Weights of a small self-supervised audio encoder (BEST-RQ): log mel input.
Rows from block 2, named by matrix and row number. Rows with one number belong to one channel. Each number is 50 + 10 x the weight over its row's rms, rounded and kept within 0 to 99. All counts start at 0. After the name is the row's rms in percent of the matrix's.
# convs0: first width-11 conv, stride 2 (model.blocks.2.convs.0.weight, 128x128x11), inputs 95-113, a 11 kernel for each
# convs1: second width-11 conv (model.blocks.2.convs.1.weight, 128x128x11, transposed), outputs 95-113, a 11 kernel for each
convs0.102 111:43 55 48 49 51 39 47 52 41 48 42 53 44 53 65 64 51 57 57 59 58 49 46 44 64 64 61 56 32 56 39 61 54 50 51 48 58 59 22 54 36 51 62 44 56 47 51 70 57 49 57 46 38 46 44 55 46 37 50 37 42 51 49 46 53 46 43 61 49 78 47 44 31 48 29 56 41 66 30 37 53 59 51 53 45 62 41 51 54 35 52 48 41 45 52 48 41 54 46 43 61 51 54 44 26 55 38 45 51 42 63 46 62 46 48 38 57 58 56 49 50 42 39 27 48 46 59 60 68 67 56 49 49 60 63 57 39 34 24 45 41 56 70 32 54 57 60 62 47 47 53 47 51 62 62 58 58 69 46 53 47 62 55 36 71 49 43 40 35 44 59 52 56 54 64 63 57 80 60 68 43 42 43 31 53 34 67 60 55 35 40 42 41 60 57 61 52 47 51 57 44 36 52 53 67 48 52 35 61
convs0.103 092:36 69 29 70 44 62 52 60 35 41 65 46 49 44 46 42 33 66 52 63 51 42 40 64 43 64 46 55 46 47 39 63 40 56 46 36 68 48 47 49 39 52 69 62 39 42 66 47 49 35 48 40 34 46 40 53 54 53 62 48 55 43 52 29 41 34 28 59 56 41 64 60 27 41 22 39 35 53 57 64 59 56 60 71 63 45 44 63 55 52 33 57 57 45 63 48 55 40 43 27 42 60 56 49 50 49 34 53 41 69 61 33 48 47 54 42 56 55 44 54 54 58 44 60 51 38 46 47 33 44 64 49 49 40 54 33 31 55 38 55 61 45 62 66 65 50 48 54 48 40 56 55 60 62 53 52 62 49 62 51 66 45 44 56 39 54 63 53 66 44 51 59 46 69 61 64 53 44 51 54 50 57 40 61 45 53 62 46 43 61 36 35 52 55 38 53 34 51 49 75 60 62 59 39 72 51 62 49 51
convs0.104 096:58 42 56 43 52 48 44 58 58 52 53 42 47 64 53 55 45 52 60 57 45 51 48 53 68 60 66 69 65 57 57 45 54 55 65 26 62 24 47 63 57 52 54 65 53 78 45 51 26 37 40 56 50 50 48 45 37 39 46 39 60 49 35 41 52 50 53 60 37 55 46 65 79 56 26 41 54 51 57 49 43 35 42 41 49 47 37 51 47 45 28 64 37 52 59 44 60 38 60 47 52 41 43 55 56 43 43 56 51 42 55 48 35 53 41 55 46 46 55 43 46 77 40 58 55 63 58 52 51 37 42 59 49 50 64 43 71 45 58 52 54 42 30 41 43 59 47 66 66 57 62 48 47 61 31 54 56 69 62 67 47 46 44 42 43 59 49 40 43 48 47 60 46 60 39 49 34 35 17 36 46 52 41 47 47 62 40 37 55 38 42 57 45 59 60 48 63 50 50 38 55 51 57 62 47 34 50 60 43
convs0.105 096:58 47 54 40 42 34 62 57 40 42 53 48 45 54 53 58 44 52 68 48 32 52 56 47 58 49 41 38 47 41 48 66 41 37 42 55 43 41 56 51 47 42 62 41 57 41 58 57 33 54 66 36 33 64 75 64 47 46 53 41 39 67 39 54 66 50 38 51 51 53 49 49 41 50 24 43 54 49 58 49 72 66 62 54 47 67 51 49 53 55 42 42 47 56 44 52 52 42 66 40 59 54 39 47 66 51 44 63 56 50 47 31 38 41 39 44 31 36 65 38 55 59 47 53 59 59 50 53 58 38 43 67 27 58 53 54 49 58 62 41 57 65 53 42 39 52 36 34 38 50 33 42 37 44 43 55 46 31 49 59 54 57 38 41 65 42 43 52 33 52 52 45 46 50 44 44 41 48 51 44 25 53 39 65 41 43 46 34 54 48 49 56 39 50 46 50 48 54 44 49 60 50 56 58 62 53 44 49 46
convs0.106 104:57 50 29 57 57 41 36 50 51 37 42 32 37 48 60 38 55 37 44 44 45 53 51 51 59 53 39 48 42 43 74 52 49 57 46 38 47 54 71 65 51 64 39 52 26 30 34 47 45 55 56 45 36 43 56 60 61 47 51 25 55 73 55 51 45 60 50 39 52 44 41 56 51 57 40 45 52 52 36 58 38 33 48 64 49 51 46 58 36 55 49 57 46 58 53 39 58 47 50 37 37 64 58 38 40 30 66 53 61 44 55 30 51 42 43 62 34 56 41 47 52 37 40 43 50 41 36 46 66 55 60 49 57 54 56 70 46 59 53 70 52 47 67 39 71 36 46 50 40 47 47 49 69 48 56 54 23 46 53 52 68 53 47 46 40 69 51 57 40 58 45 48 53 55 50 58 52 42 32 73 56 56 44 46 47 40 51 47 47 45 34 49 48 33 40 46 45 45 42 47 33 64 53 55 48 34 41 55 36
convs0.107 089:62 50 52 36 67 61 44 54 64 43 55 60 49 54 42 68 67 45 56 52 66 53 57 72 44 66 45 41 43 54 41 50 49 48 55 42 53 52 43 63 55 42 31 47 43 25 46 48 67 39 45 30 39 33 57 52 52 48 54 58 56 39 41 57 38 51 28 48 57 57 72 49 42 44 43 61 63 44 41 47 40 43 25 43 53 53 33 67 70 53 47 49 40 38 48 41 44 50 37 51 45 41 43 48 33 48 43 53 62 67 57 61 46 45 52 49 61 42 78 39 62 30 53 40 28 47 51 51 63 77 65 41 55 53 48 64 47 48 37 44 41 48 47 61 59 56 55 61 48 58 39 51 67 59 58 49 54 44 51 51 60 42 42 37 58 63 47 38 56 44 53 49 38 64 41 37 66 51 55 36 56 45 44 49 53 45 28 61 64 60 65 55 45 42 58 52 42 53 48 51 41 53 73 61 58 55 44 59 52
convs0.108 088:61 50 42 44 51 53 57 53 59 42 52 36 59 59 47 54 51 43 51 47 53 73 51 57 45 48 52 42 39 61 38 50 42 72 33 52 47 54 49 51 62 52 37 47 78 48 42 44 61 42 57 44 43 56 34 51 48 64 60 62 53 41 49 57 40 57 33 45 52 42 50 40 56 56 49 49 51 50 30 47 48 57 34 46 37 62 42 59 56 65 39 46 52 36 50 46 34 48 51 28 52 63 55 39 56 51 64 48 46 50 65 48 50 43 45 26 59 56 60 41 42 42 69 44 62 54 59 59 59 46 48 43 50 52 33 53 50 44 60 38 45 60 49 45 43 63 29 61 38 55 36 34 41 58 51 47 41 54 66 27 57 39 57 54 39 51 42 49 35 47 57 42 63 55 36 53 42 48 54 52 39 61 42 48 48 43 57 48 48 52 47 49 36 51 58 55 60 48 58 56 60 36 45 55 40 52 59 56 48
convs0.109 093:50 29 51 44 53 44 53 54 54 49 54 35 47 39 62 50 42 51 53 44 59 49 51 47 51 57 53 50 54 48 48 74 58 49 48 49 45 47 61 53 48 54 50 39 64 46 48 41 36 71 58 59 57 53 41 35 42 41 45 44 54 42 44 49 48 60 41 60 39 49 33 42 23 54 39 50 42 45 41 37 47 30 55 61 39 38 39 44 47 66 34 61 61 50 54 53 49 42 47 39 40 19 33 47 49 43 56 49 46 54 60 40 48 66 37 38 44 55 55 59 50 58 34 51 55 65 38 48 62 50 54 53 74 37 54 40 59 39 39 47 47 62 42 53 50 58 50 48 54 48 50 31 44 57 44 49 60 41 55 58 45 43 46 47 58 52 48 50 34 34 37 63 54 50 59 60 32 45 58 47 56 50 51 54 31 54 73 44 47 46 35 53 42 59 37 36 39 25 64 61 56 54 47 62 44 66 44 38 50
convs1.102 108:51 65 60 62 60 56 49 49 49 36 47 36 53 52 51 44 61 64 46 58 45 32 57 56 52 49 50 59 42 33 62 61 48 39 49 45 45 67 44 36 55 51 60 44 37 49 54 29 51 45 38 43 49 48 44 55 64 53 73 53 45 39 48 62 52 46 45 73 48 33 30 36 31 72 50 60 73 65 53 61 55 51 64 75 61 47 48 44 56 45 52 39 57 54 52 46 47 51 49 56 49 46 41 51 54 43 57 56 51 54 51 59 53 39 49 43 13 38 53 54 41 50 60 60 62 47 46 70 55 46 46 52 44 48 33 37 36 48 49 38 54 61 65 36 56 48 54 39 48 49 36 58 43 41 46 65 47 68 49 42 61 53 43 57 60 66 46 43 34 54 37 33 31 40 44 43 45 68 57 34 69 46 51 48 53 46 69 51 46 53 50 43 47 61 39 62 44 33 60 51 44 45 62 34 56 41 32 64 34
convs1.103 092:71 64 61 51 45 60 38 51 46 48 52 60 64 64 68 38 82 77 85 52 48 59 47 43 51 46 40 41 36 58 58 50 38 73 46 53 64 61 43 60 56 56 50 60 48 56 49 46 51 59 27 64 31 54 65 53 61 42 42 51 36 62 44 59 52 53 68 62 55 65 50 54 42 54 46 47 37 54 51 57 50 74 85 68 52 60 58 61 39 50 44 49 71 49 38 36 45 40 55 56 67 42 56 53 51 40 45 38 53 44 78 61 46 43 55 27 45 40 50 47 47 58 45 40 39 41 29 42 43 39 50 39 48 57 45 42 20 33 33 34 44 50 38 67 52 44 60 48 34 52 38 62 36 56 35 40 43 42 36 54 50 58 58 53 45 51 42 55 50 60 50 42 38 60 64 44 53 36 25 58 51 41 38 40 47 60 48 50 51 65 46 61 44 56 27 50 44 39 56 54 57 59 44 43 50 50 54 42 43
convs1.104 098:51 45 46 27 42 43 46 51 66 42 37 31 59 55 59 68 65 73 64 51 74 47 53 33 37 42 43 66 72 33 41 37 50 48 38 47 47 43 74 72 41 63 54 39 43 46 41 41 50 46 48 53 60 47 39 45 40 44 41 40 50 48 49 40 51 41 33 43 73 46 46 54 58 56 38 54 50 35 53 36 63 49 57 55 51 50 54 41 49 44 72 37 47 50 52 53 59 66 49 63 35 64 34 38 60 64 58 48 48 51 40 63 50 59 43 55 41 41 55 76 51 52 50 48 34 53 46 47 36 58 49 69 38 45 64 50 55 49 53 54 36 65 47 56 49 38 47 49 36 61 53 58 49 69 48 36 51 42 48 40 41 61 52 51 49 35 50 47 38 48 59 47 36 60 57 48 49 42 35 37 45 51 55 44 50 40 45 45 55 52 42 56 38 44 44 51 65 72 37 46 44 51 54 48 30 53 72 65 50
convs1.105 098:60 54 40 48 49 63 39 50 50 54 43 55 55 30 53 60 59 65 47 54 60 56 38 41 60 49 50 47 54 50 45 50 56 46 49 50 58 38 68 54 69 60 59 37 48 41 50 59 57 58 37 51 29 47 38 47 35 41 40 48 36 44 55 64 41 56 64 67 55 32 61 49 45 50 30 48 41 56 60 56 38 59 64 67 58 40 43 57 42 58 61 56 62 46 45 35 71 41 54 49 52 47 34 42 34 54 44 41 47 45 61 21 57 49 41 74 49 64 55 71 50 45 57 56 57 59 64 48 40 50 50 46 59 54 62 28 50 68 62 54 59 61 66 46 50 40 40 42 48 42 37 47 49 39 37 55 44 54 65 51 51 76 49 45 37 43 66 68 71 54 51 50 40 57 40 60 46 63 57 51 47 51 55 52 49 58 65 35 67 35 63 45 64 60 49 46 47 50 70 60 50 53 67 59 48 57 66 57 50
convs1.106 103:47 43 31 36 51 49 49 52 43 47 58 33 60 41 50 45 61 72 66 53 56 55 47 53 74 55 30 49 63 56 51 45 42 33 72 67 62 61 37 50 42 54 59 55 62 52 67 65 58 49 55 52 49 52 63 36 54 38 53 52 56 57 62 52 39 61 60 59 48 49 31 37 43 40 60 63 69 45 37 58 37 56 43 29 65 29 33 51 44 43 45 66 55 34 58 52 56 61 46 41 42 47 51 37 71 44 47 54 42 50 43 34 79 35 44 56 59 73 25 55 70 58 40 66 47 54 44 49 48 60 65 41 48 44 43 58 63 50 51 68 55 51 36 45 53 45 62 56 62 56 64 48 43 54 58 55 43 40 45 51 43 36 44 55 53 55 39 67 39 53 49 40 53 66 58 44 43 47 52 44 46 63 57 70 47 49 49 54 57 60 52 64 50 54 51 42 44 57 67 44 48 40 55 69 44 59 58 62 41
convs1.107 094:67 51 59 63 52 44 50 47 58 51 53 54 53 48 36 43 45 17 51 47 67 50 54 54 47 61 43 55 61 60 55 47 52 39 64 51 58 51 50 32 45 52 47 56 60 37 65 62 63 43 57 36 53 51 65 55 51 57 48 56 53 46 46 43 53 53 84 43 71 49 49 53 43 57 32 39 70 65 61 49 48 51 27 35 48 52 68 38 48 64 42 47 53 54 53 59 45 39 35 58 51 40 53 45 51 20 50 55 55 54 49 39 57 52 37 29 40 50 40 48 57 53 37 43 66 44 44 43 56 54 39 51 60 54 67 50 28 38 54 28 67 47 49 58 63 42 59 76 60 65 56 51 50 57 37 43 52 41 58 63 74 64 56 43 45 41 41 63 54 54 46 50 61 42 59 48 49 60 43 48 47 44 39 60 42 53 52 59 48 59 48 46 42 53 51 49 59 52 37 63 38 46 46 68 37 45 34 56 44
convs1.108 091:65 49 53 51 39 51 56 56 45 65 46 61 54 60 41 60 67 62 44 44 77 45 53 45 42 61 36 56 38 64 34 49 51 37 66 54 54 43 42 55 52 52 54 48 45 60 51 42 54 52 54 49 49 34 56 29 52 40 48 55 59 58 50 39 39 49 68 58 54 57 37 33 54 51 50 68 48 39 42 38 34 49 35 66 52 42 35 45 49 60 48 57 42 40 50 35 49 42 49 55 71 44 51 47 39 34 46 56 44 41 39 54 41 39 55 40 57 39 49 46 55 53 46 54 47 44 37 48 45 60 73 56 50 48 49 48 42 46 39 51 64 60 56 40 56 47 55 20 55 34 51 42 49 38 40 60 44 52 41 31 43 33 46 27 60 53 52 56 52 50 42 35 42 55 57 59 55 53 31 51 51 57 48 66 55 72 61 57 65 57 37 58 43 47 42 48 57 63 58 43 47 52 44 52 48 39 61 34 44
convs1.109 091:54 48 44 66 57 57 33 60 38 53 50 55 64 60 44 70 44 65 53 74 65 44 49 54 50 50 61 67 46 61 54 54 42 57 61 52 60 52 45 52 54 46 45 54 53 47 47 55 57 47 43 44 57 50 75 57 54 69 44 59 46 54 57 44 44 51 52 42 47 57 45 36 62 60 43 62 42 45 49 46 61 38 60 51 51 61 50 43 47 48 44 39 52 40 73 52 57 46 57 43 31 46 37 41 55 61 36 56 54 43 57 44 58 50 55 42 52 46 55 59 46 64 54 48 47 59 51 44 48 34 49 51 34 36 60 44 46 42 40 41 44 39 51 53 61 49 38 34 64 60 52 61 57 47 56 54 58 54 42 56 76 55 52 57 54 55 55 49 45 46 57 61 55 53 41 33 40 32 52 40 38 57 65 48 56 50 59 50 43 49 52 42 77 90 52 42 52 40 60 34 43 54 62 39 58 37 34 36 55