{"model": "self-supervised audio encoder (BEST-RQ)", "dataset": "acted Russian speech (Dusha)", "n_mels": 64, "input": "log_mel", "win_length": 512, "codebook_size": 256, "arch": "tc_resnet", "norm": "batchnorm", "optimizer": "soap", "final_lr_fraction": 0}
Rows from block 8, named by matrix and row number. Rows with one number belong to one channel. Each number is 128 + 32 x the weight over its row's rms, rounded and kept within 0 to 255. All counts start at 0. Numbers have three digits each. After the name is the row's rms in percent of the matrix's.
# convs0: first width-11 conv (model.blocks.8.convs.0.weight, 128x128x11), inputs 21-27, a 11 kernel for each
# convs1: second width-11 conv (model.blocks.8.convs.1.weight, 128x128x11, transposed), outputs 21-27, a 11 kernel for each
convs0.89 098:104123200061161120107151104123137150154144143083155169168195131098107174170103100146112113096153085123101170133118178134179128072177101092065106067096110108102094129065111092080138138126132124105110197096131112092115143123117108034
convs1.89 097:106148127109082166144147095068139198113172106100082126120119130160083132120125131049107124074098184202140148085145169146163144157201089106177109161130093103154070067174118134123092101146155119157094167149141079114128155141107139137
convs0.90 093:124089110113119129125155119098117102095167126120091112135147171151079158113141107118137128134153119142158107120109143156141077175179148138172145134157136149150060142137115139106092132116126113197131108135085103122135151078121118071
convs1.90 094:125136054092147123107184163153150115139142167113152136110094165122102121109070081135151163143097171174127132166121115158140165096128113117078104116168154141133126199142075096144178203141114142142112068080156157097159087113102095131
convs0.91 104:093122084084093169135143122200132057118141143134070112198218125147130147072148137117114099148145123100108141178083119108112100154128129173124090180147155174174151127135102114125142090105137115077182102070172082141135189144074105229
convs1.91 103:088129165100144140136162159099199177137137069113172147128142153165157128127142149154080076175112160158105119109115120124072127078108166117133101129155091110169124104149137042124149130172157106206139134089146166140107124096146179162
convs0.92 105:076134052168116131137132125124141115155138092135126157115131160118194140109178155143102157086178084115118120099128142146116099144128139153153129107145137147105183178113215187108110100137143077089053106121106143202136145137113077185
convs1.92 103:132143179135171101174136150070117163158099167036091096159122106126142122122110086110096095120097166088111119108116133142087163179121153146188085131107128121039109203120089174122137087066118149033123010161180133126170129161154168173
convs0.93 101:112144104146140141151100132104076148104083116107079140139142110164098132116118134120181159135093078124126148132118133109119114122088103149173154111102136100120161176127172153081116130154064152124132156159183138066136117089151087120
convs1.93 096:199130114123114131128159117060096142113138163145145136128158165095106090149133114072164117106045154121133160138100130144094177116130046129140112114142145100116153157144104151170156131111121100104110155164124143173102144090131097116
convs0.94 095:116057168147130162172192089132123158174140120164129068100104082089105105110127164118130187132108115171160156125133125113121125128111102118123125117138071074126085068187161107127138141099137106098153158152161151105131068138064148066
convs1.94 098:087101085109178152138102063148113156141158197163119165157165102061139111091173189111098107112076105166175176169107143161145155124128160170130161137185146081122155102176090093036159126120155064135135130122146137120095097114104129178
convs0.95 095:088149169114166106156089114098105177191137089177151103153117131095052086085090126123105176127107104120097103127132127141153134180136062152101175152100152099104148095131082121178091137073146164157147152112090125099113118131072179164
convs1.95 095:176081080120137085158133202165146134110119106113141157114158088133149094193111150166142173116110092123095083142124132121101127107130172234055125141150147153130096088180125113184180089122092208130123159159136090124101125102126185124
convs0.96 097:184111103106191137083183178171145103082131105138133119150126175239155092128131157127131092128096113124119109132135143148117107135149143112133134140112120121119123084079129183137109092074065121128140118118182092151138085142088152109
convs1.96 096:132143065140153138087183160121143121124160072108160129159132108157112148156160135116150187114111092090123134131113132153164124138111110159183126069116084147154098083162109184156079100144129073125110177173121187168142151168103129072
convs0.97 106:133185150119137133130124162080157117133188119095118111111148141135136162175163188143094119099136094122152170093159123136115126097137132065104166129135149106143115143111167117132070098172143078117157165094104142114085111071204094123
convs1.97 105:055149115135135160156097051150128108153127094094148193145080145144111147130076148145137110125110114093119174084076114115178141160089104129127118148153142094096110190197159124142103165111118079129101133127111106111158089126143141130
convs0.98 102:154138063116129113091075146097069126170113177138132155158114123182137112195127087053130147088150131114159107151164120150155144153135140176102168117112099184083130102124112191115119155103122162139137135117172080153155122127191158134
convs1.98 101:131102121112152118144127190183105154069100172078146128074105117087093097149084113133076101074173087175093103090110136086129137108129108127132109115074145150167116131094196104094182103136092090119154150130097092184196041180104096113
convs0.99 093:150112119121111091105167154195114211131154135123177142169106125115184139152110102139121107158169096111124104124136143137135096147140087101118144121112162144181238171195156152116102083087114170108092088131142098136145113123121161103
convs1.99 098:133130137120067157153064148119070163133099151138100129114139132191096127190097118117127111086132116132084114070156182172123108096114133124056125130171171152178137121110127179110141159106185152089147095148170161150152123127100086168
convs0.100 101:166141153115182129102115165153148144117126087171127094136092122170137133096127143126096090101162104116241166159150114131121154159111149116137144101105083144134088150138158036079255206058094125114111137138124145109127115143203163155
convs1.100 104:121081143140123120111109133132122137134146110144146132130109130171127162133177140102075075164077098140105159137098140092137106128118108109127097113110152143089163078093142197123158182144060089059087107128097093123138078125123163171
convs0.101 102:166149138100109117139158089109179196160083166110147091128155127144059134141127190151152117126089138076115131102120114113148096090140103175086099127160109125178073140154100161109155104103151096187187140131072139177133148113131126119
convs1.101 098:117129174145102122131149109095123151221083154138130146083145142167116106168158135102093108096155142115126098120075081175112105186153087146168125159132153179121099127100111144132138139097087130134123174093132129167135131122134138131
convs0.102 098:072144127110123133128132135175094089062130142136119144158170173071175090122153142138089158170137139092107118140157096119128112156146146146170136112155142068138104126142115081152116076089214224097005127071098085092121079124076161102
convs1.102 101:188106114134166129109139074146119109095133104164107150067083125183164128121022159162090119118151121082120162149133091133148094095138113108144169085144092127088104180139097104166161175109194093205187115110134118138085068089172121146
convs0.103 103:160120122109147090113087197167087140134141169126098182121098114129141132179120131164157088104181151139135106139119149105105116120112151088119142114109130173166122092044178189125084108141082134160173115114023135203188159064100156126
convs1.103 105:131061124097199101092134095156068123132189130111089140092151068158127113110128145068126086100175164106157106094147132148151182129087088086103175185136176085118127105086157139114079091111076175125121179130100162114177151146151136110
convs0.104 101:140090126176095157130099111073115114098185195161176114194126143120119164112096118051134138086122141114125097121168148131152131137099144120130150161111075088120173119123154098076096156081126168155111118107129106150172146145112085136
convs1.104 099:156124145143141175112104126120114134155112126098112126138154181147131075173144113171150222136169183136148109143159156089147148095114141057170153164122114154115058118130096159110132110125113111098102135168139100157133120136137154110
convs0.105 100:081122149162095152132156137171189161140140084022094104152163137165112138088124096098101097092147104124151114134148150115168110196147136053136132129182146121128104106135159114088184136119140138090109113157088116081129099122160184140
convs1.105 100:069106084155077159117125203126118107141124145177086159119125133161140050148191110141174150063076167181100118084155107107081155141114160113098129107155158108143185129111201116181125097120133125159107126164174188136115101155067074127
convs0.106 096:154143167095136087153109153133146169120135092116135085117133116113191170126087141100168098167109161125103100122107119110145146125144144107122096078087141095131159153086222148152127126139156153026120177138088069088094105121122155087
convs1.106 097:116065118156082059094133114151192189106104112147099143102088030076100131143177102114108160176072171117103114165160139133158143111162158141115134077153095113166130121086169127099167062103072081056213139106115102137154085102107071111
convs0.107 095:162162096113195120085141137122112133078216119076232118145111144136189113153123130141113114140155170153108173179118174124103094097106081154162152135155162116116096088146081102156169132142062182145170142148112165145132142124098082109
convs1.107 099:186136052077168179099154168114128137129171137130157164118171171122131147142161125185123131139131067108176137217171083142107130093145100072142153136152147106132198159147156085117128132084107071127114136053122117099111120155099073110
convs0.108 101:147158110073183123132188143155136212123110130138131205099135119157098133092116151107127184167193085124156166132149153155106126110161131147090143132093162138102106119103151091099124151119126167164121083194173132130121070151142096112
convs1.108 096:142049113121199167184071138088112073192127168067108115104121170162135143141092174131121072140159117130141112142110094132102144133097097162072131137161126122188121120140098130192179111085124117104103132144131161191122122080155100152
convs0.109 095:131155121151156124124145156151148116100106079173147120152139118112112106147095140219144117120093169151167171137171203146149158107087057124193096130128166162139051126158138128133144128078138110125110146110104116171143095126149112136
convs1.109 102:101140188163151156142111085078136132145098155149126154157185116099108122109132167109128126102128117130140129079123119138146162147136145191102113159206118134091183125149158047105088117123136128143189103081144139128063109081096120111
convs0.110 105:131100175113162163089122121107071116088182079172125102107099087173144131125164136114168095148200116153098113116122147116110151175102113225082206110151123149128174151082087147156124198081136112134168151146156114138145118151098126113
convs1.110 106:115051150108175192113189137159126101113146096120116130144110139130106165179156183159143083109103186113097134157182155128104111097176158176144138149112135088137150068066107170173086142073101104155185138163119109118126095129137132149
convs0.111 097:069065144116098101100104090069153109185113103097114127135157108078123094110175158055138094135161123199143120127144131130120109144129064117099141089128177103101125079132123126085122147179123132157089059142140068103101113156151168206
convs1.111 099:163178108084114148097128123156116171167126050117142176129154123069112112120126198060097112134154110148136134144146120129093107109117118097081149101125116214161148099088157111128124096129136133137158037100096081174164159097128184125
convs0.112 110:099124100142172113111125137148150108118140092129138105099113144153138153167084093122180119142105152140142107139128108132124101114113135127099088054135105121102142078093143121096139155137134113151116158147154102150088134119087134083
convs1.112 103:091174090125118135129130072138199068093159137114129115053168194125116135124125099137095110111101160117119113147112157111131186087116217151182092200152133157167108122092143116084123081078105132122121149167121102164082156104061115107
convs0.113 107:173119106130097116103088158173091208153084091064111126190119120086152113127087118109121113162134087138121085133176166153130166187138163186129108129164197122097099166079134133101075211165113108118130127102166073184108143154134099161
convs1.113 110:108066142174101109140173131123078181109072082094131143109159124092102141126116127093186164130094066200134117075150088129113058159109127140136164064140071120116144119106127208086078027094205216190112117097107164091075118172138086153
convs0.114 094:165094100124120157027180155125117143138116140183119078084110177116075063088124082130102111145159149094106118089138125098131101128136162207111103165186162096130124081099188146111120129165133084117110145135124141142176143140141162188
convs1.114 099:153116145121179134151136175121109204129071111094135101147077145090160111153118090105147120105138151109104119158153127132155153173122086140139102095138185165150131100169101102153114180172126126107101151087133107098124161143112187138
convs0.115 097:131097101134113157083102122154092124071142112185109136150138167136134172065119092152122103133120101132086108109188167111106081150078186145115166120160187149139136118125170140108104141097100082134134099106160145131099134113131085146
convs1.115 093:110170184200100159176145140078126111103118108109111080060081134100132065139133157127123114155115111173122142101158092076119165125093208085107119080103130136179124151165122149126069094121115169141137102129099093154173105124109123149
convs0.116 094:173103148155101124156159081123143140087130193111163095132200128090118093167140093128126185126095185146154163159171117118117211131133142174056156122106111094096125067145119126082159132067173097132104142141070123131101164112133097119
convs1.116 099:201106105120082156160076127199133161078100106102127081069111153120158212196113171161156113097129124117072158141146210110111100103146052186167142093207136123139114112112162112062121141086122085111156160163114108146161074061140096134
convs0.117 099:117066143130125096112101070117129103156114090146124165153153099153114061146113080104163162133123083138118162111168135145131114155120065108118095104115127143154103142129152109160140151121147141130158117141109199107152158160118157071
convs1.117 096:159082101176151084151122142151110096195127093079116195156129161112131100163102102142164103081211089119149172123145138109132152093122138115096113140154152089127141074157161144145130130138069127130174161144095113125141155117129091143
convs0.118 094:127140134168150040117083143166133128110106150125130146138094123120097101107086140139130147122136183144091106112119112132114126124105103148140134111133110130107119126162135153134136130050088145161082072138064144133135107087145085119
convs1.118 096:203101111169098107148082068074201074101131091112144139187126157133099119088226127127156149096130145133098137117170171102123139183145115129158071107124162130092114218030175155162203093162158116159113101182080138142118100107156171125
convs0.119 103:124117145092091123101114114152152135156159092181158122187144124214114138148125101098155156141114212083125104096130120090112081135153105125174076172154143083143113131195158095153146107124074144168210089100110150073160141144100140062
convs1.119 102:097177099135154158124142141116148122128101104153131163146160125146158091141153118108130121097146102119125092102100108100139191099128080093108122158155157106109129162036155132143129157129097143192136071048137107133075139096103188102
convs0.120 096:130101105126062155149079144143090099076167115150196092094141143054120093153139115140121099063127102127113105160127149126147134142126182121099160159174125140138092151100140112114062075144158155150138154141086135137183099112081175141
convs1.120 099:124087054117126134124117111118168186081172120141128111065125181154161151163119092135107114134110066099191205132119167147150095155120169129151117173072094130160181071072125198085145159078150108052110129100167167108113187131095138137
convs0.121 103:145126078147155220119160117101065103077059111104133138136133131108122121140134110075153132170145125124111129124088148133183152154095160121120125175145122128104121141174085087161223150096119017134144107149143146122163151115111110090
convs1.121 104:134149128091109113183121141082147104141106133121177189119137144169149051208196185163134130144092113114081097109168161162123166130137107132189167143031107142115142139131143183092174141126160120106144123119118161121178132099130068162
convs0.122 105:089133156103128140126143135114121164140072090061116144127111098096156131176136103113155173161116148115117186118139154148090128187165091123158147114108120184152138079099152148072139249140092139158133128174132084096135112138090158186
convs1.122 109:140106129166112153170095177201168154175094107154153185140134122085070106132096111125165091108126178055092165086079129090176089092086131154062120095156152102054133122182088139106040075061162206135118084099141125143154199162106141127
convs0.123 104:101100158163122100124108111127142110108081145117083118064183104130095167166092116137093112122163205167140111137163091129127156181124143122121098068196198045163179094166138155115063063188202125132092110117096100153120062122134120159
convs1.123 104:058160138143117121085153163097069182157130096126193128140132125148166136120106127154164121119101163095083144126099149159163076083162133101130125115133173134156109094130086070106166180142111122165139099063089143155160150139139123112
convs0.124 104:144140077098140152169120175128201086112114134139141069145115083098169178142135091109107099116099154133141138127108128144152100111076152092120145146064142114145101136118105126137149101120110162194129112093120195115117135143107085130
convs1.124 098:141158084135154151189137132124190080140151140113121098168128042082109130086145113136152100089169086114139088125067155141142132103169117100092152155131088165155160157126161103117125077108155199161137145116145126135119179139153158125
convs0.125 095:140083164127111149137083145124066059060156154149147097162138186068154124134158212140189163115126152096119124119144181092143108101151151166193135133107127129143160079162159112122104122116174150061126136182102092141116111055124128094
convs1.125 099:104121108151153147146102167066107086105138160155139150148152122182162151116078118164129124178143173108180121062108125139154096131125250120078136174167069145112112089136157118108089064169092162138110163088113177112146081079118169159
convs0.126 101:101126126138161145132108087101078167167129065118143105127129143122111086171159148178116162104169100119127097076188148107140167130111110086114106093105136127115115156149110063150196178100130109099088133081081117155133162129159107069
convs1.126 102:097155097130113093143168103084203111107117138087128132121117117133166077183121150125122133108116122161172161084145154149175110142166088127150198160095154158148133072179171112136084144116186117086103144117115108194109116167078079080
convs0.127 095:097132155194148108128157099102123146171039156139166135110122143097214171070112211212139122128126139187143176179131137139119135104087122121092100104095067095135109086144122065107119137106120102153098091176166142133112115136145163101
convs1.127 096:086113110119135104091060110076160082180146135138143123124194083113163137189117147095069122117122149173137167129085149195144093179165056099101171170124128122099102098097106169136124078119155128153124131098064156129114109103113111176